config = dict(
    model='multi-label audio tagger',
    dataset='synthesized solo parts of chorales (CocoChorales)',
    train_examples=39062,
    time_shift_ms=50,
    n_mels=64,
    hop_length=320,
    input='log_mel',
    spec_augment=False,
    win_length=512,
    arch='vit',
    norm='layernorm',
    norm_position='pre',
    activation='gelu',
    head_dim=64,
    fused_qkv=False,
    bias='all',
    qk_norm=False,
    parallel_block=False,
    moe='top_k',
    num_experts=4,
    moe_every=1,
    expert_mlp_ratio=1,
    experts_per_token=2,
    shared_expert=False,
    patch_size=[16, 8],
    layers=14,
    width=320,
    positions='conv',
    pooling='mean',
    num_labels=51,
    mixing='mixup',
    residual_init='none',
    optimizer='adamw',
    lr=0.00088,
    beta1=0.8,
    beta2=0.95,
    eps=1e-10,
    grad_clip=1.0,
    cautious_weight_decay=True,
    steps=19900,
    batch_size=128,
    epochs=65.2,
    lr_schedule='linear',
    final_lr_fraction=0.01,
    warmup_steps=990,
    weight_decay=0.2,
)
Rows from block 7 of a small multi-label audio tagger, named by matrix and row number. Rows with one number within an expert belong to one neuron, the router's apart. Each number is 500 + 40 x the weight over its row's rms, rounded and kept within 0 to 999. All counts start at 0. Numbers have three digits each. After the name is the row's rms in percent of the matrix's.
Before each expert's rows are labels from the 100 clips, of 14976, where the router gives the expert most weight on average: "top examples" is what is common among them. Only what is clearly more common there than usual is listed. The data: synthesized solo parts of chorales (CocoChorales). In brackets: how many of the 100.
# router: router (model.blocks.7.mlp.router.weight, 4x320), inputs 80-159
# up: expert up (model.blocks.7.mlp.up, 4x320x320), inputs 80-159
# down: expert down (model.blocks.7.mlp.down, 4x320x320, transposed), outputs 80-159

# expert 3
top examples: note G#3 (56); tuba (55); note A#3 (47); note A3 (44)
router.3 116:465447480508496526515460473537501468518451525499515537435500455445559483503515567506488490454478587501501521499458620529453507462481470486584527481551511445560530460533553485518504524458502500551541509574496491447614487497555457463491586537
up.0 106:502554498508533516543542527430543441529493439533536482515512472527471477535499509548520454509501479412530506613480477613505485528515483548551505514583508533453512508498504463566523595472530501505494504426456540532480511549400478362491545508
down.0 115:602514534485477497452503454521562554480498585409516524451525482513447538423442483480489469523565433523492524455467508444485525550452520458452484501476480423500513495450440522477456490531478511464454481510550453453459459459503474605508503532
up.1 120:525519473500554549517522511425461503508480509542510459428503483436568494527493507470481493562565497510490535510465506500435458393518514476527471455478530501491536501510440545494556483504514602542506505489426530542416522500441564507427517464
down.1 127:446480539506459489473496495473555484469507480462489556527467494557480462445491493470560546417448512512465500552521455481612535563465527526440548523501443525501453502500534500516482488464513465469519518516584502483566474505573468463527482540
up.2 087:534535511511465495572524481509454473473483478485565442528494468471474499550581470542478455536464475560544513520471513523447368478427481516513485496529542486467544465492545495542510444532462493474512553494528543532516522548579541468412538515
down.2 080:460525510498457559521489603553539499564505489502453527459535445505405536514483532479538553540495487563492555449510516470473463504512499503552556458461549463512531471510392473525523471478572444532544449505459492419475505519468439533454510534
up.3 088:450590459520461527591491427482557448489586495514475511499512517479515457501493557518526415474510429466490437564526536531483438453482547478471465482493536498478492556514496517452505495503572481497499490481510484473485497518516534478497480481
down.3 088:460518467491486485496537521473499460506451496470486556523445504546523478468476520484470451552474515514458530552500567555587535483474447484518553451523498586511467483543507477475526496450472420442533497489565480572571494496543521511520525538
up.4 091:544600426520537429403464513479512475450551536388548539460576503430496524512484530535551470544477351524517446505529532515519463470458529488480490580551524467469486511460487478489497460504546439512425518485571521529512474495456467515474505488
down.4 089:558529573494494513505495541564475473430415463465442570537455483499480498496431446545454538490506528420502537552451447474490524538560534521490508502610455464548569610535517497594457474410454570479512511514493480467484512442474473490490529533
up.5 120:496534486552558465504492507507453529472554436501525575507509534474534503515463445523497461509483433447547586561446483616477546427437518524550516480586485451527464530471570497441508546529447557420470539474481467457512493538468520431505471505
down.5 115:455432574441487513383608535499493480502470498465490439538482522557493446523550502560511471518465519529500561538491548530475532526510465549517530493493509527477532451565501424543538453498515483421557532501496521506424490467523493489535528531
up.6 091:556520489483566519473438496542517471510491492435500513464569496512453467490519485470551523448496414548546527522492505476494494538405540500480456446569502396450512508473434565508530502520501558461444438501487498477479489543562460511472479490
down.6 090:596494512493530497525489439552543518487454583456499491458552505521501519547476502420498512522479454541573476465522494485508557512432489440569473463574475438500514422439522525474512521488517501569483482494508427506521450524481381505425492515
up.7 090:500531531473475489560508494443484455482431439530451508483493504545477488498425476466490450536458444471454523430463498552453551505505463490517487474520473460457501538454550467450577513517486463463463429510481447496531484519432528502503482479
down.7 088:520505525440521492559459475518488498520485470536479600462502503522506569462510459490442465471544515443576493448484523516523531530472511508463474526507510572476469509465494497503558606494528483474532545533544470421552527506497497547540505613
up.8 094:517535556467483509481477411488514473449592465573504535502587529464484497499442522451530579477544523526545431426491446445449463448516552600500395454556562498467440418473473478547470429503580467404452531476504532492525536521517555449449514474
down.8 086:495515462508469504564508510560402534481488491483468496473486547509489451467443486562453529490421421499475522469531468508540493498529445481445477478478504379484491536502490459497514600503543568501477477563472439517477432506476532491428487512
up.9 095:495543510529528477557394550509415509539503522518563503464546443480560512538506541501533491497473469529463504454537536447424513502447504549471508495482480471542469478407469563451414548460470567480534535496517577506495488563474508485466473498
down.9 100:489485478404555482479503507443575464547482508484477443407509564550456507516556520440526527474506429516545458522509546497591459546492481518496468468545536527481484495602544467485501561516570431586483520408516538504492478552521393467451492557
up.10 125:505515514460529511489527470516519477536468488472476517578490566544433491528484447479487545536477506428613567498500517572523586525495546558507508470539491529510489445507566499483507542549551507460523538405545465502538507489481496491508496518
down.10 121:454512464555419508514463525491458488506504563551556484438514399459524477499474504510546451508570442556493439523505554498462470489497442444525534488492490446512553547485468563484461527506528546552516524558474473434443508495468504515411520539
up.11 111:505498498454499570528572521461488512521473579577480434512478420466523505513427447439492450555558481475496553501466524541418494472537496494525475453441518536508550476558574521533553527519579577513519488509489455464447489501464583562502502556
down.11 100:438534547505486562473471532477409500537460575514441560520453460510474461482415480440458522468561522479438507517465517485503522503546459514492540524505478480547462491545555504485560586483559597467525502542545473455506501475499552523545496525
up.12 096:538572521545528448443526497497536506464516515510506524521463501511488538538581528431488522577473471503543597487454475490542551488517530442483462535487518577466542487457507464556575453495538462486469444474519477496510449514489527466495460461
down.12 090:475480508574483520498505524512416511565525531576433566514436513430595507552466505536428478489501492516508471475430443495539537473496525488527538521544480484465501517524465523512476576443467538523535504561542470595513526506512527499526518535
up.13 116:491519498502527456542498468491417496463540482446540574471519537479513491516464452482511460527479454473578591513454439529497516454429551513502518489575489480516516542451485511493505526500433558442480524488519497517512491519487546462522498469
down.13 134:498481514433450507450546527458537418539451503538488404511515495563456515509534485475516507525500501491487488437548538485505513577534499530486527502414505542450505424588532476523526510537549440542523520502478498528482539490496481495491483510
up.14 117:459561503504520497586519526385529407521474415572519493515511477534500467511454527534530481482509519437492529556519464559488498508464523534532523487534516547486522523538486501559536574473531547538521496457452539528508546545419497366512527517
down.14 147:583526550503519487472506495570507603464559509412489509453514519472513530489518489431453458566542481527481448435500504461506511468511524437410465530453455420498495465459457487400459439514488469498423487530551484461488467478572483578519461486
up.15 088:465502456475494537487471486484393483442512505515510556447482550427559467490436481510558484585499474426513567590494489586467543516477475527502456453519511520522437547528528521493517600530511493489527568462584516475430513509383585438448508512
down.15 084:469525508530468526534493513514475496571471517513439538497485503467482506528430568584442503546553460485438541491439480556467471408449465494545511406522496481566470518477445505496443558512473519433462584516488425522454492443559465496512502559
up.16 097:523523453492498534475541438520490514495528536491522461520543592565547502487474465415518546569463408463495528474532493568452525492506491489423516535485503474477461518468501466494518530497500492500501496472509495519464528521454498525440510493
down.16 087:502402500430436511544509447535531518468490549500474490511539455492467576586494485522473497458455545442548522549482480424492457595496495535474469472587503511540485469456480491575436439446482509460503487485525474446530502468504438509533533507
up.17 098:500499519553421510516524488528441502399511499477466494471418536493565460457506432499512549472461507503485452558470493488433452514534548438485474484528539523447555560517501494456531458470481627456530468552449452455514543571493535514439520514
down.17 102:513471449456539432430534511483532505508448488510543487514492498559448486495548566520520487484520543532490577507549475484546495478498438532486578528481489466558475457478527503569451497488462431458503486464537590484516494462506520508521485530

# expert 2
top examples: note C#3 (57); tuba (45); note D3 (41); instrument: bassoon (27)
router.2 089:462504530500488503477510601519414529451470521455474417537463515574415474521485490512499547471503478530475481516473427500464495536577418532452530560482474568499482529544534490490514492464450471419506516490457541385439470472517458500517493521
up.0 110:487650473533459471516486426452434507428492541571512519447469536368454524588432552531491497502579536425515540476515491415494465483505494522510511486432579543507491438441529579537515544467496497475517434449512548532541503479516507476490519478
down.0 119:517457556458474566440542421472442462468500473516424522517481473482527450504486496506545568444497488536508473591494513526518521519470481554518433432505545447520558586504475463475469437501457472474484464517468462453453547480551462535480554488
up.1 106:522526487534456466568552494502507546458470472503614489471494523442519476544453465472526467473521397417464542517513455446483489479531567456464500480521544512518491503482473489482482583544537560512559505527502524546545487484588541556471464562
down.1 100:494540464536543602504570536479513508532506500479467559505515420479547520438523572487471442536448507452495447489438467503469440486462497480506471420529518531474521532553520509460485415453554447569510400533463469491547511539479499501511475468
up.2 099:544546426523474435508549555480452493479515531512609533490501474419504527527463460475502424501547444437486506530474509490499456488556534461494492488536556522550557497499594562508466529503573535464574511532535528521570505500531546517534519547
down.2 101:502501505540552516510537526577545525541455485520515438614463420575503496471557538479481486504430428460492534535478521493461537494529476484500580510562428477522495521564532508484393496469543577542563467490466463460500468500496509558523469489
up.3 088:523562474476454477441528499493537481529483477471482561423604527422464485502540525469519543473547519513502504519640557480523398476484532503517472551527561467475498452467515503585518439508533451515449460474526553502547523515536505496462503491
down.3 089:491553529443445517547507445566463464499540584498469445480447505493482494442490460458455577407457466535547544466456486508465535526500598523487507536505522404518565478537480517450445485454499539490508530477484489510447522431591463489535488536
up.4 110:469526540490541498536497479479464475565557524555462572500583487462473506485430548559499459597483436531451444582474594537566523439483434498562549392483467487515518505509492529496505460496533562491491498483495491583501471495513467500563513587
down.4 112:505528489465525490541535464489578489543489561458475520504511489508492563458452507492467430521548542433523533439459543464525510530507523502484504511532507406555562526499498472517444555451533528505533518510560497504574448489592481534521474539
up.5 130:506490533502456441505516521476450424507498453533494481452486546442551454530479477500508529507492556449482537463531479573501484460453588519493516562502490506453469448458489526545523539516457581500456537489502509583505548541494455410473467461
down.5 114:508488476500551515466588471476512486544492525462511535510472520517507515472514500559494486535476424594491493546462543540514511475533458494515482458530538546499524528546530442439473491492558468463498534521514491458484500439540529480534613530
up.6 096:511449528534498433492540499494496533475400475579559535542453493543514488547494488534486500552542451423500508505499466483499470533475465538499473524464433560520463521466490511549470570473495530499607503473524462548560455525465551476459535563
down.6 096:526527485518408533492550383527475497490602546458461512548468494454505450522508486460423520452521528471463426563546514497462475521488533507496525493450503409473527476492475525480477365533523512474454461513517461484446516517543517568535531460
up.7 097:505459500615482554456483477512440441459459453485514499503481453501529425517500445500485517530461543514458456505457429502536520475531539456525487487449517550454511540567518552488595438525494602480550492547473408463511584508460609476456492431
down.7 099:534449521451529485477443536503466529472518505496493471487505437547418521604530528561477524398598559462507556458567479528537507497507496553498530466533485508443559527513468513572517519490569503489519505434510512470435483462503435458559434554
up.8 099:545520584457528464477519482459490540545465514472480459451536510465517504567470518502467540561419472554487612526547478491538521494535444474531468520509504498510539507534545454570449525502437475465546452448487600617502563463459474432523527475
down.8 107:499524426508437517553539471532523521470501607528484539460532473438465504524418545558504470482553487454537503466568526536526453496502530510556520448522603530525489511550477535503485495448555459510513531491541440520531539450499502518505518553
up.9 097:490532524499494538533561489521518503549471516453451512583502513518495521434552537476451441559480596527569467569491513534537521493421426549574520480534482558497501461523494512512444501520440463449587515477490487511480471518494536430549500493
down.9 089:524507471491450452495458483518436544478511539524479547449474509528452456542490472471487532488571453436461527443514446511462503519549552518476434585589518501498459517463434520484537536500539535493522477491549473499555497461561501516511471551
up.10 101:527524559436557469512556420454557461517464525504462526481515504576495462513481537468491511473502408491540496611467472558523512530478495519517450522472490460428532524525551493493562518568481489576486457422464466503520547489493471492476516535
down.10 105:473554457522448481526461442521545532531454578532472562554559466438491499467428520493486429524575525493568518522543527526507425494456514522572539504520515550573514490476526539530468489474556507544483600508551470499550447511526554533534456533
up.11 088:546528521500478462496483516464487507474461502530505429405516544443517533526501437433507507518530499498554556435505464464449461449532502509514425512489579536554535450504510528527455528517546486582599515478519565469475571539530444485454462440
down.11 083:545433465495540500435530488513446514499465539471496473485536499490509485588515565472531448517495521515513500518528572496498481530489394462523492470511533478511471508506489532482494470469513461550521569483506521499543411471558512516493508606
up.12 111:546507525485448413515537541508494519441525493511491536453516523410561520520440465423505461531561550501522506504466507500463473515504537425506453532519559552521516473501557529505461539486501594535548501501504496525569497540526548494484498521
down.12 114:475496438518499503508539488535491532507544528518454542607514463528520473490479566588482528489477503502443533466599508551510497476472509495495618479545425542545494532520502520608485538429471559453562537500538478550532516462451484486567449547
up.13 111:550459507428471498470512354482501369460460477482504548518461471497525478542532562445477551522472498512492491508417445498554458491532540495446442533534484472429490483458505429514473449522492516505428446521489464471551466486492465491481504513
down.13 116:474533500576478465532435550501521559577453469539518481503490477497512493511455439549503427545531507489480484548479532515448500479423539460585599492473513516571463452482467556443501515517531550542490605525482491499523494511464572520490445502
up.14 098:499479482557458468448566512482444451476457516455538504459453488547523434501477474484493540476496529459474522447473440503439493490529520519539475485524571587513542512451494537556503577528427564455558497507523511507605573519482591508522544554
down.14 095:554504527465568529433464549516518495555493493475483489493508420501449508402595543477536530451442529483519580504509472524546543581416397533549548539548473483514519492512495501471507477485489441522504488473487492475483469498448475496466543518
up.15 096:438569585491477595555511483465455435529517493521444455468525492464560467575430546557507532472504487465458421559512534415467423530483485518532492465420516498468501477541521513508543444516516532545475418531459530575469551516468467454461561459
down.15 092:547478544514508492418604544461607540507501480489439487528534512511489560418513466515463487499510530587498459511444521521514463457477476494514509506460550463514525500496498455502471464510497465477499508480519452524451499465549473480554494502
up.16 101:489572478478464520414432424517481440537481496503468558476511463503453428502506555448514544473497529552479487462567475508574485447473504518494516510566587565431473462458472546587574462485503436476498452505521478515563526501434546466482466572
down.16 105:517477482543474454504490456519502559463480567525485468494467524542500489528485450519459536406518462458440524516533516505513548517502487468454475502460518518558508552510514525492447567493553470446554523567582528477481483523531544563506519545
up.17 090:493542516516522540552520500436559517592468504497529551557546462509537472460524546498533448540528489493553483470461502556454463422513475469605491490509494502545579477470487485479545488478488499493527528454501508496570492584472509444525562566
down.17 089:497462502525423466460453489542517542478492520474495519531481521478460461540442498564462463500520475569518515477521495527518511521537481483435443469520529494486480576458407493502494493474521503419476557506542470487467470441505544474503496500

# expert 0
top examples: note F3 (90); bassoon (40); note C4 (35); note G3 (27)
router.0 110:589515530416510500447605513496558536524531515525467474534541555507440534414495450490488553532489502499488443485482545441486499541525535468399546497412455491464464532537492521449488446506579511475449511466449497566450469479528510540517456423
up.0 095:530549512469470591521559503423448465498529509541445500484455441536463497535451551496499509569500472510460481436484509533515498440480478515565527455507527424485503483458541568559478516548488563476533476439478504512505503472377524445495474480
down.0 096:532530447466491539483532487498468500480499539539463526513504434456481435475429470512526506478529584487526480398536496463506524492472503494497522455488495489504534522520517540557469512451466536524526480477520457474490563482502501503457513489
up.1 110:530464454545493448469425422458473503408543437509543449469517553515569505566554564523525528521459511592505515513536496432487453534454554449472499530484536518463469465463410482434494453483437463522503495505486558520530566545493471493442570471
down.1 122:477538552507486568485525532510457554514465549432441508533425459516425521452465459501463492463583534441512515516493544502478510488526443568560564482531446454544591484565618575567532518453562483473527535542547434474474429471484546508580425529
up.2 097:542512540492536472492479532488428482447520505470546523402563516481453454507494424569544499527488539542500493483576515473511540470419518504468487446531532426501543459448507610541523512473442518461481537445574506494469486461447498473427502452
down.2 090:512460478537428492518494502509474596540451539519492497502489490453486518503507463467506542425546451531489541470532516430421528465453503516504538528524494453553485493515502565482433471551472577472538544563552463461453466466568569617574505510
up.3 095:503467548536494519529485494471490495489456433512554444519460429502540485578530495560463465510490462447538542521444456515520511550535468490502431458544471565552570540441523511500498556483511579485604506484496492489594531576462518436468534505
down.3 090:550458531555528506480449564580496578403486488480471498505510484545506469534574483519433448556460513521483533492500519453491542551492521508439442513526499399522498527550528539505495470507589522497517480509483510463464487477542610529534407471
up.4 092:439563495508509574559466439486459476514547499514553486555424426500437431522462463451535504470463510530492569498491525544522555457465535483545569456504560500517465469486425562482577487574514563505524496461527499443468542497423549487454489473
down.4 091:536517514464510521500474469509471575449578515577421514520497518498487537503450500477424555579549497541454555428482455544584508436550421443514470514513480444544527527456480499541496446428502581478589520481515499538477475432537470460551494549
up.5 098:478457510454490499520484431443527491570503539582484478546537511539533468498448507382596520566489476536469432419460493477540511487492371517515485499531465441491483511501542474437469493474511490465502537540476376499530488510548502530439533570
down.5 094:498399503486527471489563466530528543461480524551464463530515530485486523540473543479485521528514467427478559540508467480483459502524463501459522476532475493527489510503528486556434432475528523459512535533517393545568432455591492506548545567
up.6 093:556487547454406497474465466470500458537514462578427530492547537454602500507462533426526519526547508531527476510544509492500505473506509549521487524571527551538505505462496548457429541441469481575535561504491469497532501535540519534511475502
down.6 088:495479520536548401520466522463509491521486486546499463483494484553455511477487460573537533480513455393450557468532476496489525577500510510496563487497446442563519490464505504499413496544525514499478533467484492534514466457534456512483469511
up.7 098:535508492465485490526482431463529483510558451550500498520502527551546471515463531428497526528525416536445513531478506561501532504534483430506494544539504466498457525454426515453467452512437548527512465464483486590502510463495491501469531508
down.7 086:514439501476548472533491448467533557458574467463481519500483514478534499567475542476511513487498483445452530496461498470549472519521505457502525484575547463557518470472507495444410441530504522529524488450510516578522462459559439480480523643
up.8 122:518483448511504451494471456460530491449549449509553460432528556497598497532565568511514525517432469552492516529515505467483477529450545446470454535495527503460460528439421490455431477516408464535465490482473548553491542614485455492441543477
down.8 121:498522589475508528473488542487462567553458551419457499543419431541412491471449451469480475484619524474521532513434513526474516472487445544545571471543485470535601478523563574557550488443536501462506494524539431468499430454511565505580451556
up.9 087:515510491531538485546464418486516498428511463559504526486519477476501521512479464426523550528486506567514473412498499460535545500476512486553487504571532531442478449440453526506469535548562528519532492435503522484534513531490534481525527556
down.9 080:463467447494482604490552482449492505486504565543473447527467425514548546493537535486518515547512500471502499469421502506515451524543470502476458488511455452531557502467457424501505428480462520446507511481470466504494438535488422495467522525
up.10 097:492528540488466545438501496464551422504460473464466493493505551495530474514502540497507530471532559568552536504464461526487540491479555491595507560494554528479508460407497485505433502501346475572511507379482489515539500491490522470516488467
down.10 098:526500434485443540439467463522534568479478529591496471465423506492533488529489517452505560513545454551447468438484476467497506515480529539470403509547515507515429496451455501480487503478548542489491494484510485504495455483476474507479465530
up.11 106:437454579563459516479459548543523484439455460505511528528429478530492481463476457495429527488478518516483507549490439526527530543477512471504538536591494524428477462486515511520563508478513574459480515564437438455519506494500524447471492509
down.11 110:468511514442505498449516441533457435579489586510568461501467532542467500453577479434535549518518543497507508487476477473561497485496497569464525515501486464490457443515468482455543497478457471450440500459516541526472506466563487495479525449
up.12 087:453539495497572524507541563458403464485525511470499481438452406534498460525513494507538490569467501490501581495528574558411468539478475518472450521453537464466457553446501483571550537530445515418470404493475491477505520519420498480475506520
down.12 079:512516466463546549487456542503450489460462513521555474461483579507517527506451481485493571502536520473526524444545573420466382491523481516504504488515520433521540461479517508565506560490551520559502500527511579463490423546488466457494494552
up.13 101:527510489545477510535431526501397425447528538463496493509519482522517448597560516526476476462481514535547498392530427527495509493502508570599499538554519480455546495491477500488458498556572505520482456514453570400494526491566466451444491430
down.13 088:481535469479450477466535451490497502500540550535372454525492528499535495519463558495485501555502481558410510473485527542476487398532523468514534503531554495527514494450462491513432508474493532451458446487478436545465464509515554531535480494
up.14 108:551561493478463511467471463444483468522512488500536540495519527508561457465454468413611497553528459511532551452531475506507522507536516436514454553548472472482515511411529498438482510490431498562484490516521426545501472529533526529454554478
down.14 116:487423546501530492540541503541433551480486521486496546492487469473466491581517556605444468442455518525493449545458524496509451472517490502528491412470548553509527473590497464550473492527568535479533509487495547461496506476492499466569512534
up.15 092:526476466530536472523546486483499527495551556488523548496536509492505527483490465417507502550524564518546465502451496499490483449556447533536429486546568533518498514537524528444419579478540482515574495447530567478531540539570513492538534488
down.15 089:502455499436574450536492508424515492538506539518486515532525548553555506530504515475521433579487436498534473487526548472526522437434528516501559542528503522520473420504516493499486561524504484538503579532564472533494438526561521477605511582
up.16 094:486491498489546590505488544473519463490411496488488484510519544500588497486483479501495493529507479438481522588552460560410472512460592540555468490507516539560517500486519529483509443507501529524525526504522464474508578540431401495467490461
down.16 088:497467543436518460513537535452478586562492526541525487528440494583447531519481409488538508517484472339551531546490524530416524522514520558490520474561510499543516487524535448491464582482468522417516501493486489505476512450544445503553485553
up.17 097:532527519472493574569469472494496448520506497460479504479500491487602448604537571450478488507489459504467446536539520473527446481479457505555478542522488534424524516472415464483460472545513469562511505491461550488513501526452509513493520440
down.17 088:536445497521526489502512562448471467475510545511508433421488546513521536554500482508525520499455435536458501449512477550486497463532459518433468556508551520514555567496487472409462554474503563434470441522474448442435488476530468541481570471

# expert 1
top examples: flute (100); note E5 (53); note F#5 (52)
router.1 080:507514537489479501504460539495510575505476487481503535482518393516527504506545545514506564494488518566448498443519468447492466511499501555540549506461491537526528497526497534609402461429466456532530522525566562488487468447475537507539506566
up.0 132:506623542565514467527464439450535492439494423445477541508514501478506485560433469508482495459526463436556540500550499505505501546550521472556454563538560467445512482480562478539578425560566499474425478469456551550520547537487520420520486408
down.0 129:480406468458501558464550505516462428505476589531503469519511507498512517465579535488539530504488486552478496514510501503477487501425499582473519466469498535473516491487422535474431578442526517504525497513556418446447509464518414561473482524
up.1 094:505483547494513527532489488489464496527492523453501476530515512468531545524517472534493461491533494542550458489496509512466525469489490499421469447440502457484516511472481462438469495514525492486441525551495474556412550493512500555527508458
down.1 092:475465449492454520438490520499530558552500543487404509461458494509446494518515508541476463526452408563535510508509561457506472559470425492481555470486456509514520500518518493486526490474398458422463487468518476502493481466467473557472532549
up.2 123:529506535519505472506552523464525510486506540462593523488546570496503515540468452508503477488464522413542492496536474585534575510534528436537519545522490567405574535419478481529446532554540522545531461478436499503558536523439477481512531489
down.2 121:493494459485494523517470462527471467523450570483429500466471446464464471460479562527512506492479399579456543535493550483527453539471435518488517494501470450584491481553453521491473558465430526400485503492554432537465479487442514544476533553
up.3 097:488538463541511611520420500448476467475536519560479522486531518469552479462404512493507522513548458500484472466536426458451466447449462504505531511481469431496497518396431504489482474461411519515488504502498479481465480534458502474520552483
down.3 095:440408500529472492445587522481529445537493507518564400597461493614529514491541504506507507490500499521426570519487473522470574543538474471522511559526498546519467527554517444445442518537490520433556497495461452489493568501554479475546574443
up.4 113:457526419588490510447514435529415464406498525486510463503469515501485484478470490502551535490444513523525489449526471510584493419496464532487489495502467493495470511546592490516530537465479492473559503512532486441510559539448562455451484432
down.4 108:541484547369486440486586482508527485485518542485408529470486511553502535552510533455447497490496508460508490524491514462496474547511460533469491518569499529491530534514487440506518489516543466556527520495545521514491416465548396524513524583
up.5 085:457548488487524529553425500498521525504502485590545564453600444427448477500527543513526521472525471534566531449594504450496505496506508460457484476554517455467502538386434482567480477534454477501464446445511496549516528498491523527449504545
down.5 083:509481493526471488449642552523499465465497467451568429533493538573544496525500483516511542496456490457462492573481563524498483537514524548500517489433504572486494530568558447511522502486538542415483413523456510444446548516495461511509546449
up.6 100:511489531540439517540545462482462478466535498457471417466496576492603477549497449461487502531503474482459477494441476584433448455410510533534432493471498484512532485520432485334465488568457591507544497535457422459508508571503485473459559422
down.6 110:456429516489494513494502511485486510559515502532483401479482502536552549520572508465464491546508501526466540613370531560420513487463484575555503500530555525521531492510478515430441560472534531481478525520462495449462441562565472453558490511
up.7 118:510565535444546513496448425510525493473471497509485535502482452493496479527492515468574554473535458532543492501486508377462436521481507621510430505532565473541444508517570500556571469491523481440480545466521490503580487521530521475475474519
down.7 100:536484460489516485466491428561464475487448489538460463488473486480475477548499476499481466486485500559540524474477548376485425494481492520480432518505574431577470453579587561512583468505539474457454532497574498477455483508562537506497482441
up.8 096:505541473503584487513463498488513529510508503562554588508575426479435473474510530514548488521536451533552536415579498417553492470476484467476523508510500484475464526398497476531476504559474474514470433449537520565508544498449529504505475565
down.8 093:509496507524440470451612539506467460478468476448526403498473530528571500495491472486496516488468513480439471552481531543471520570531526534507505519451508549502482496560537481469515543496536546486498459533484472423449538559489492522514499428
up.9 095:542473520531504482447453482436426513502532487579549475421492520408512440557447497523527549514502419440495490443468537464463560461507577557519472486504555472437493547427496512450520539540569520462481543513451497522458565492496474533432436498
down.9 086:505496574459473440425508485540479534503523565479446527485526428460426500489496502441459544388449496448564507545501531458544485616460504492432545482535471492399476530522511462539523535489511506526432567524448419540541550471485481556492468601
up.10 097:492520436527492555483419467511401457439523468495451457497497532465506498463488495406505553532476482488509472465480479508506481440429522529510522538450460436487467478529515510468464561524446491518514542476574527443436553511461471464488413397
down.10 092:540473495380496438431601466468518542515555583470433557551509481506502503508500594538524504493499499445549510431489501471510414507522456546411540509519481476493516536506499473551458557504448435534488485455556453566569437455521466502508517635
up.11 099:529497547476560498513595503499465480454542512485487474530531495438492443471450510465496493491492563469610500547468554497482576518471562512516530481503553505499463528583464536491512494481510537525493531507517414518484573478505446534540500473
down.11 094:515416477469527539450527461585504504543475633502506483555552471500472498514533529561538550470492498492529485537489480494474513520514458519425514437514455483501514485507470483477470607512520526475528563531548505477498497435488481539481499569
up.12 082:526566479521570495531420503487556480511500482550547572525570410507448502491527508499526478479584484504588548423587484427547483462494503479485483543534515447500494521395521504537491531548464446531481461410535551563557527533511490502467475550
down.12 079:527472533519431471484586538501473483445532514431519464476518546487522482531520458480495518526467492461471449521462567535437506577495507487500481522482520543470462509542541519468510460525522552502500446530438480474427544554525474555508518408
up.13 096:547523516568467513551479479499391451478606513522472513440464551514490434565438442535505538476496493507440571515482446568475575469505519481518451486522541476483537498496521519438533566532491548397473486513455488458432545489559553411514461399
down.13 103:545560545513514511535489495514519560394520454438468587512476516438500457548446499495430491479504603521548481551501557474491473544516518519501451471493516451528509580522478481504538363470504444539454452443484580498542554472474473485463495456
up.14 100:571523460519462414535410524487469516430590508529482529510476483481471530561531520511469454530519534500481499478527524486488509498591517418442441608479449504466534511444522469462506412450499504499461475502505544483528428513540455472488494396
down.14 099:561488545484452425505496561483510511561461495515462523523443473481439539494549524523443479424473467461597494509512494518500505586501448495469555520516440507465539483500469486530466540505429466519504519435502449501503509462475430530535502542
up.15 103:498519537590441515521466495510508504515529516502473510473462486498549484501510482488479450474457411486414446572394533516472571498526516481563446487523516551476545609553483513401494505485531541498526482584454422419459508519499512512466554451
down.15 098:535499475549468516510470513555465444399555516402482561494522559444554494511428507450473489465489503511520454601485520567443538571489571471483462469484522490491485569527558495430507486513507553545500527552469489474487509477484448459459557476
up.16 100:522457541515483454468465491480556454493535506452517531563553512470536523469474502482501516476556524467531492505476509503472514517527535488501513479454536509462454400454479525454495433504543504536496535533465473503485498529572498488458516425
down.16 096:526486498479505425478504495498534500573523550603540538431516486464458530484489503539496515443478450478574535467491482478477539574459442558528569491533490520504456484471493515513477622498516482531496559477513492556512500454488489532489467581
up.17 096:475474551564437478535556497455496519483479502478518473466461553421654527490473473482477453550508504472497495476425427518409493482503514471493492605520487571463527539454489481473461588529505510495472572501467457597504528499447501493536509456
down.17 095:453462478449473515505487414564448472563531495495508528455530502510479426483473539510553528513480461619455480503481507441568548451443444499511492473544518425526439529484440508468502480531494531505470480511514460511412496487464532513484542530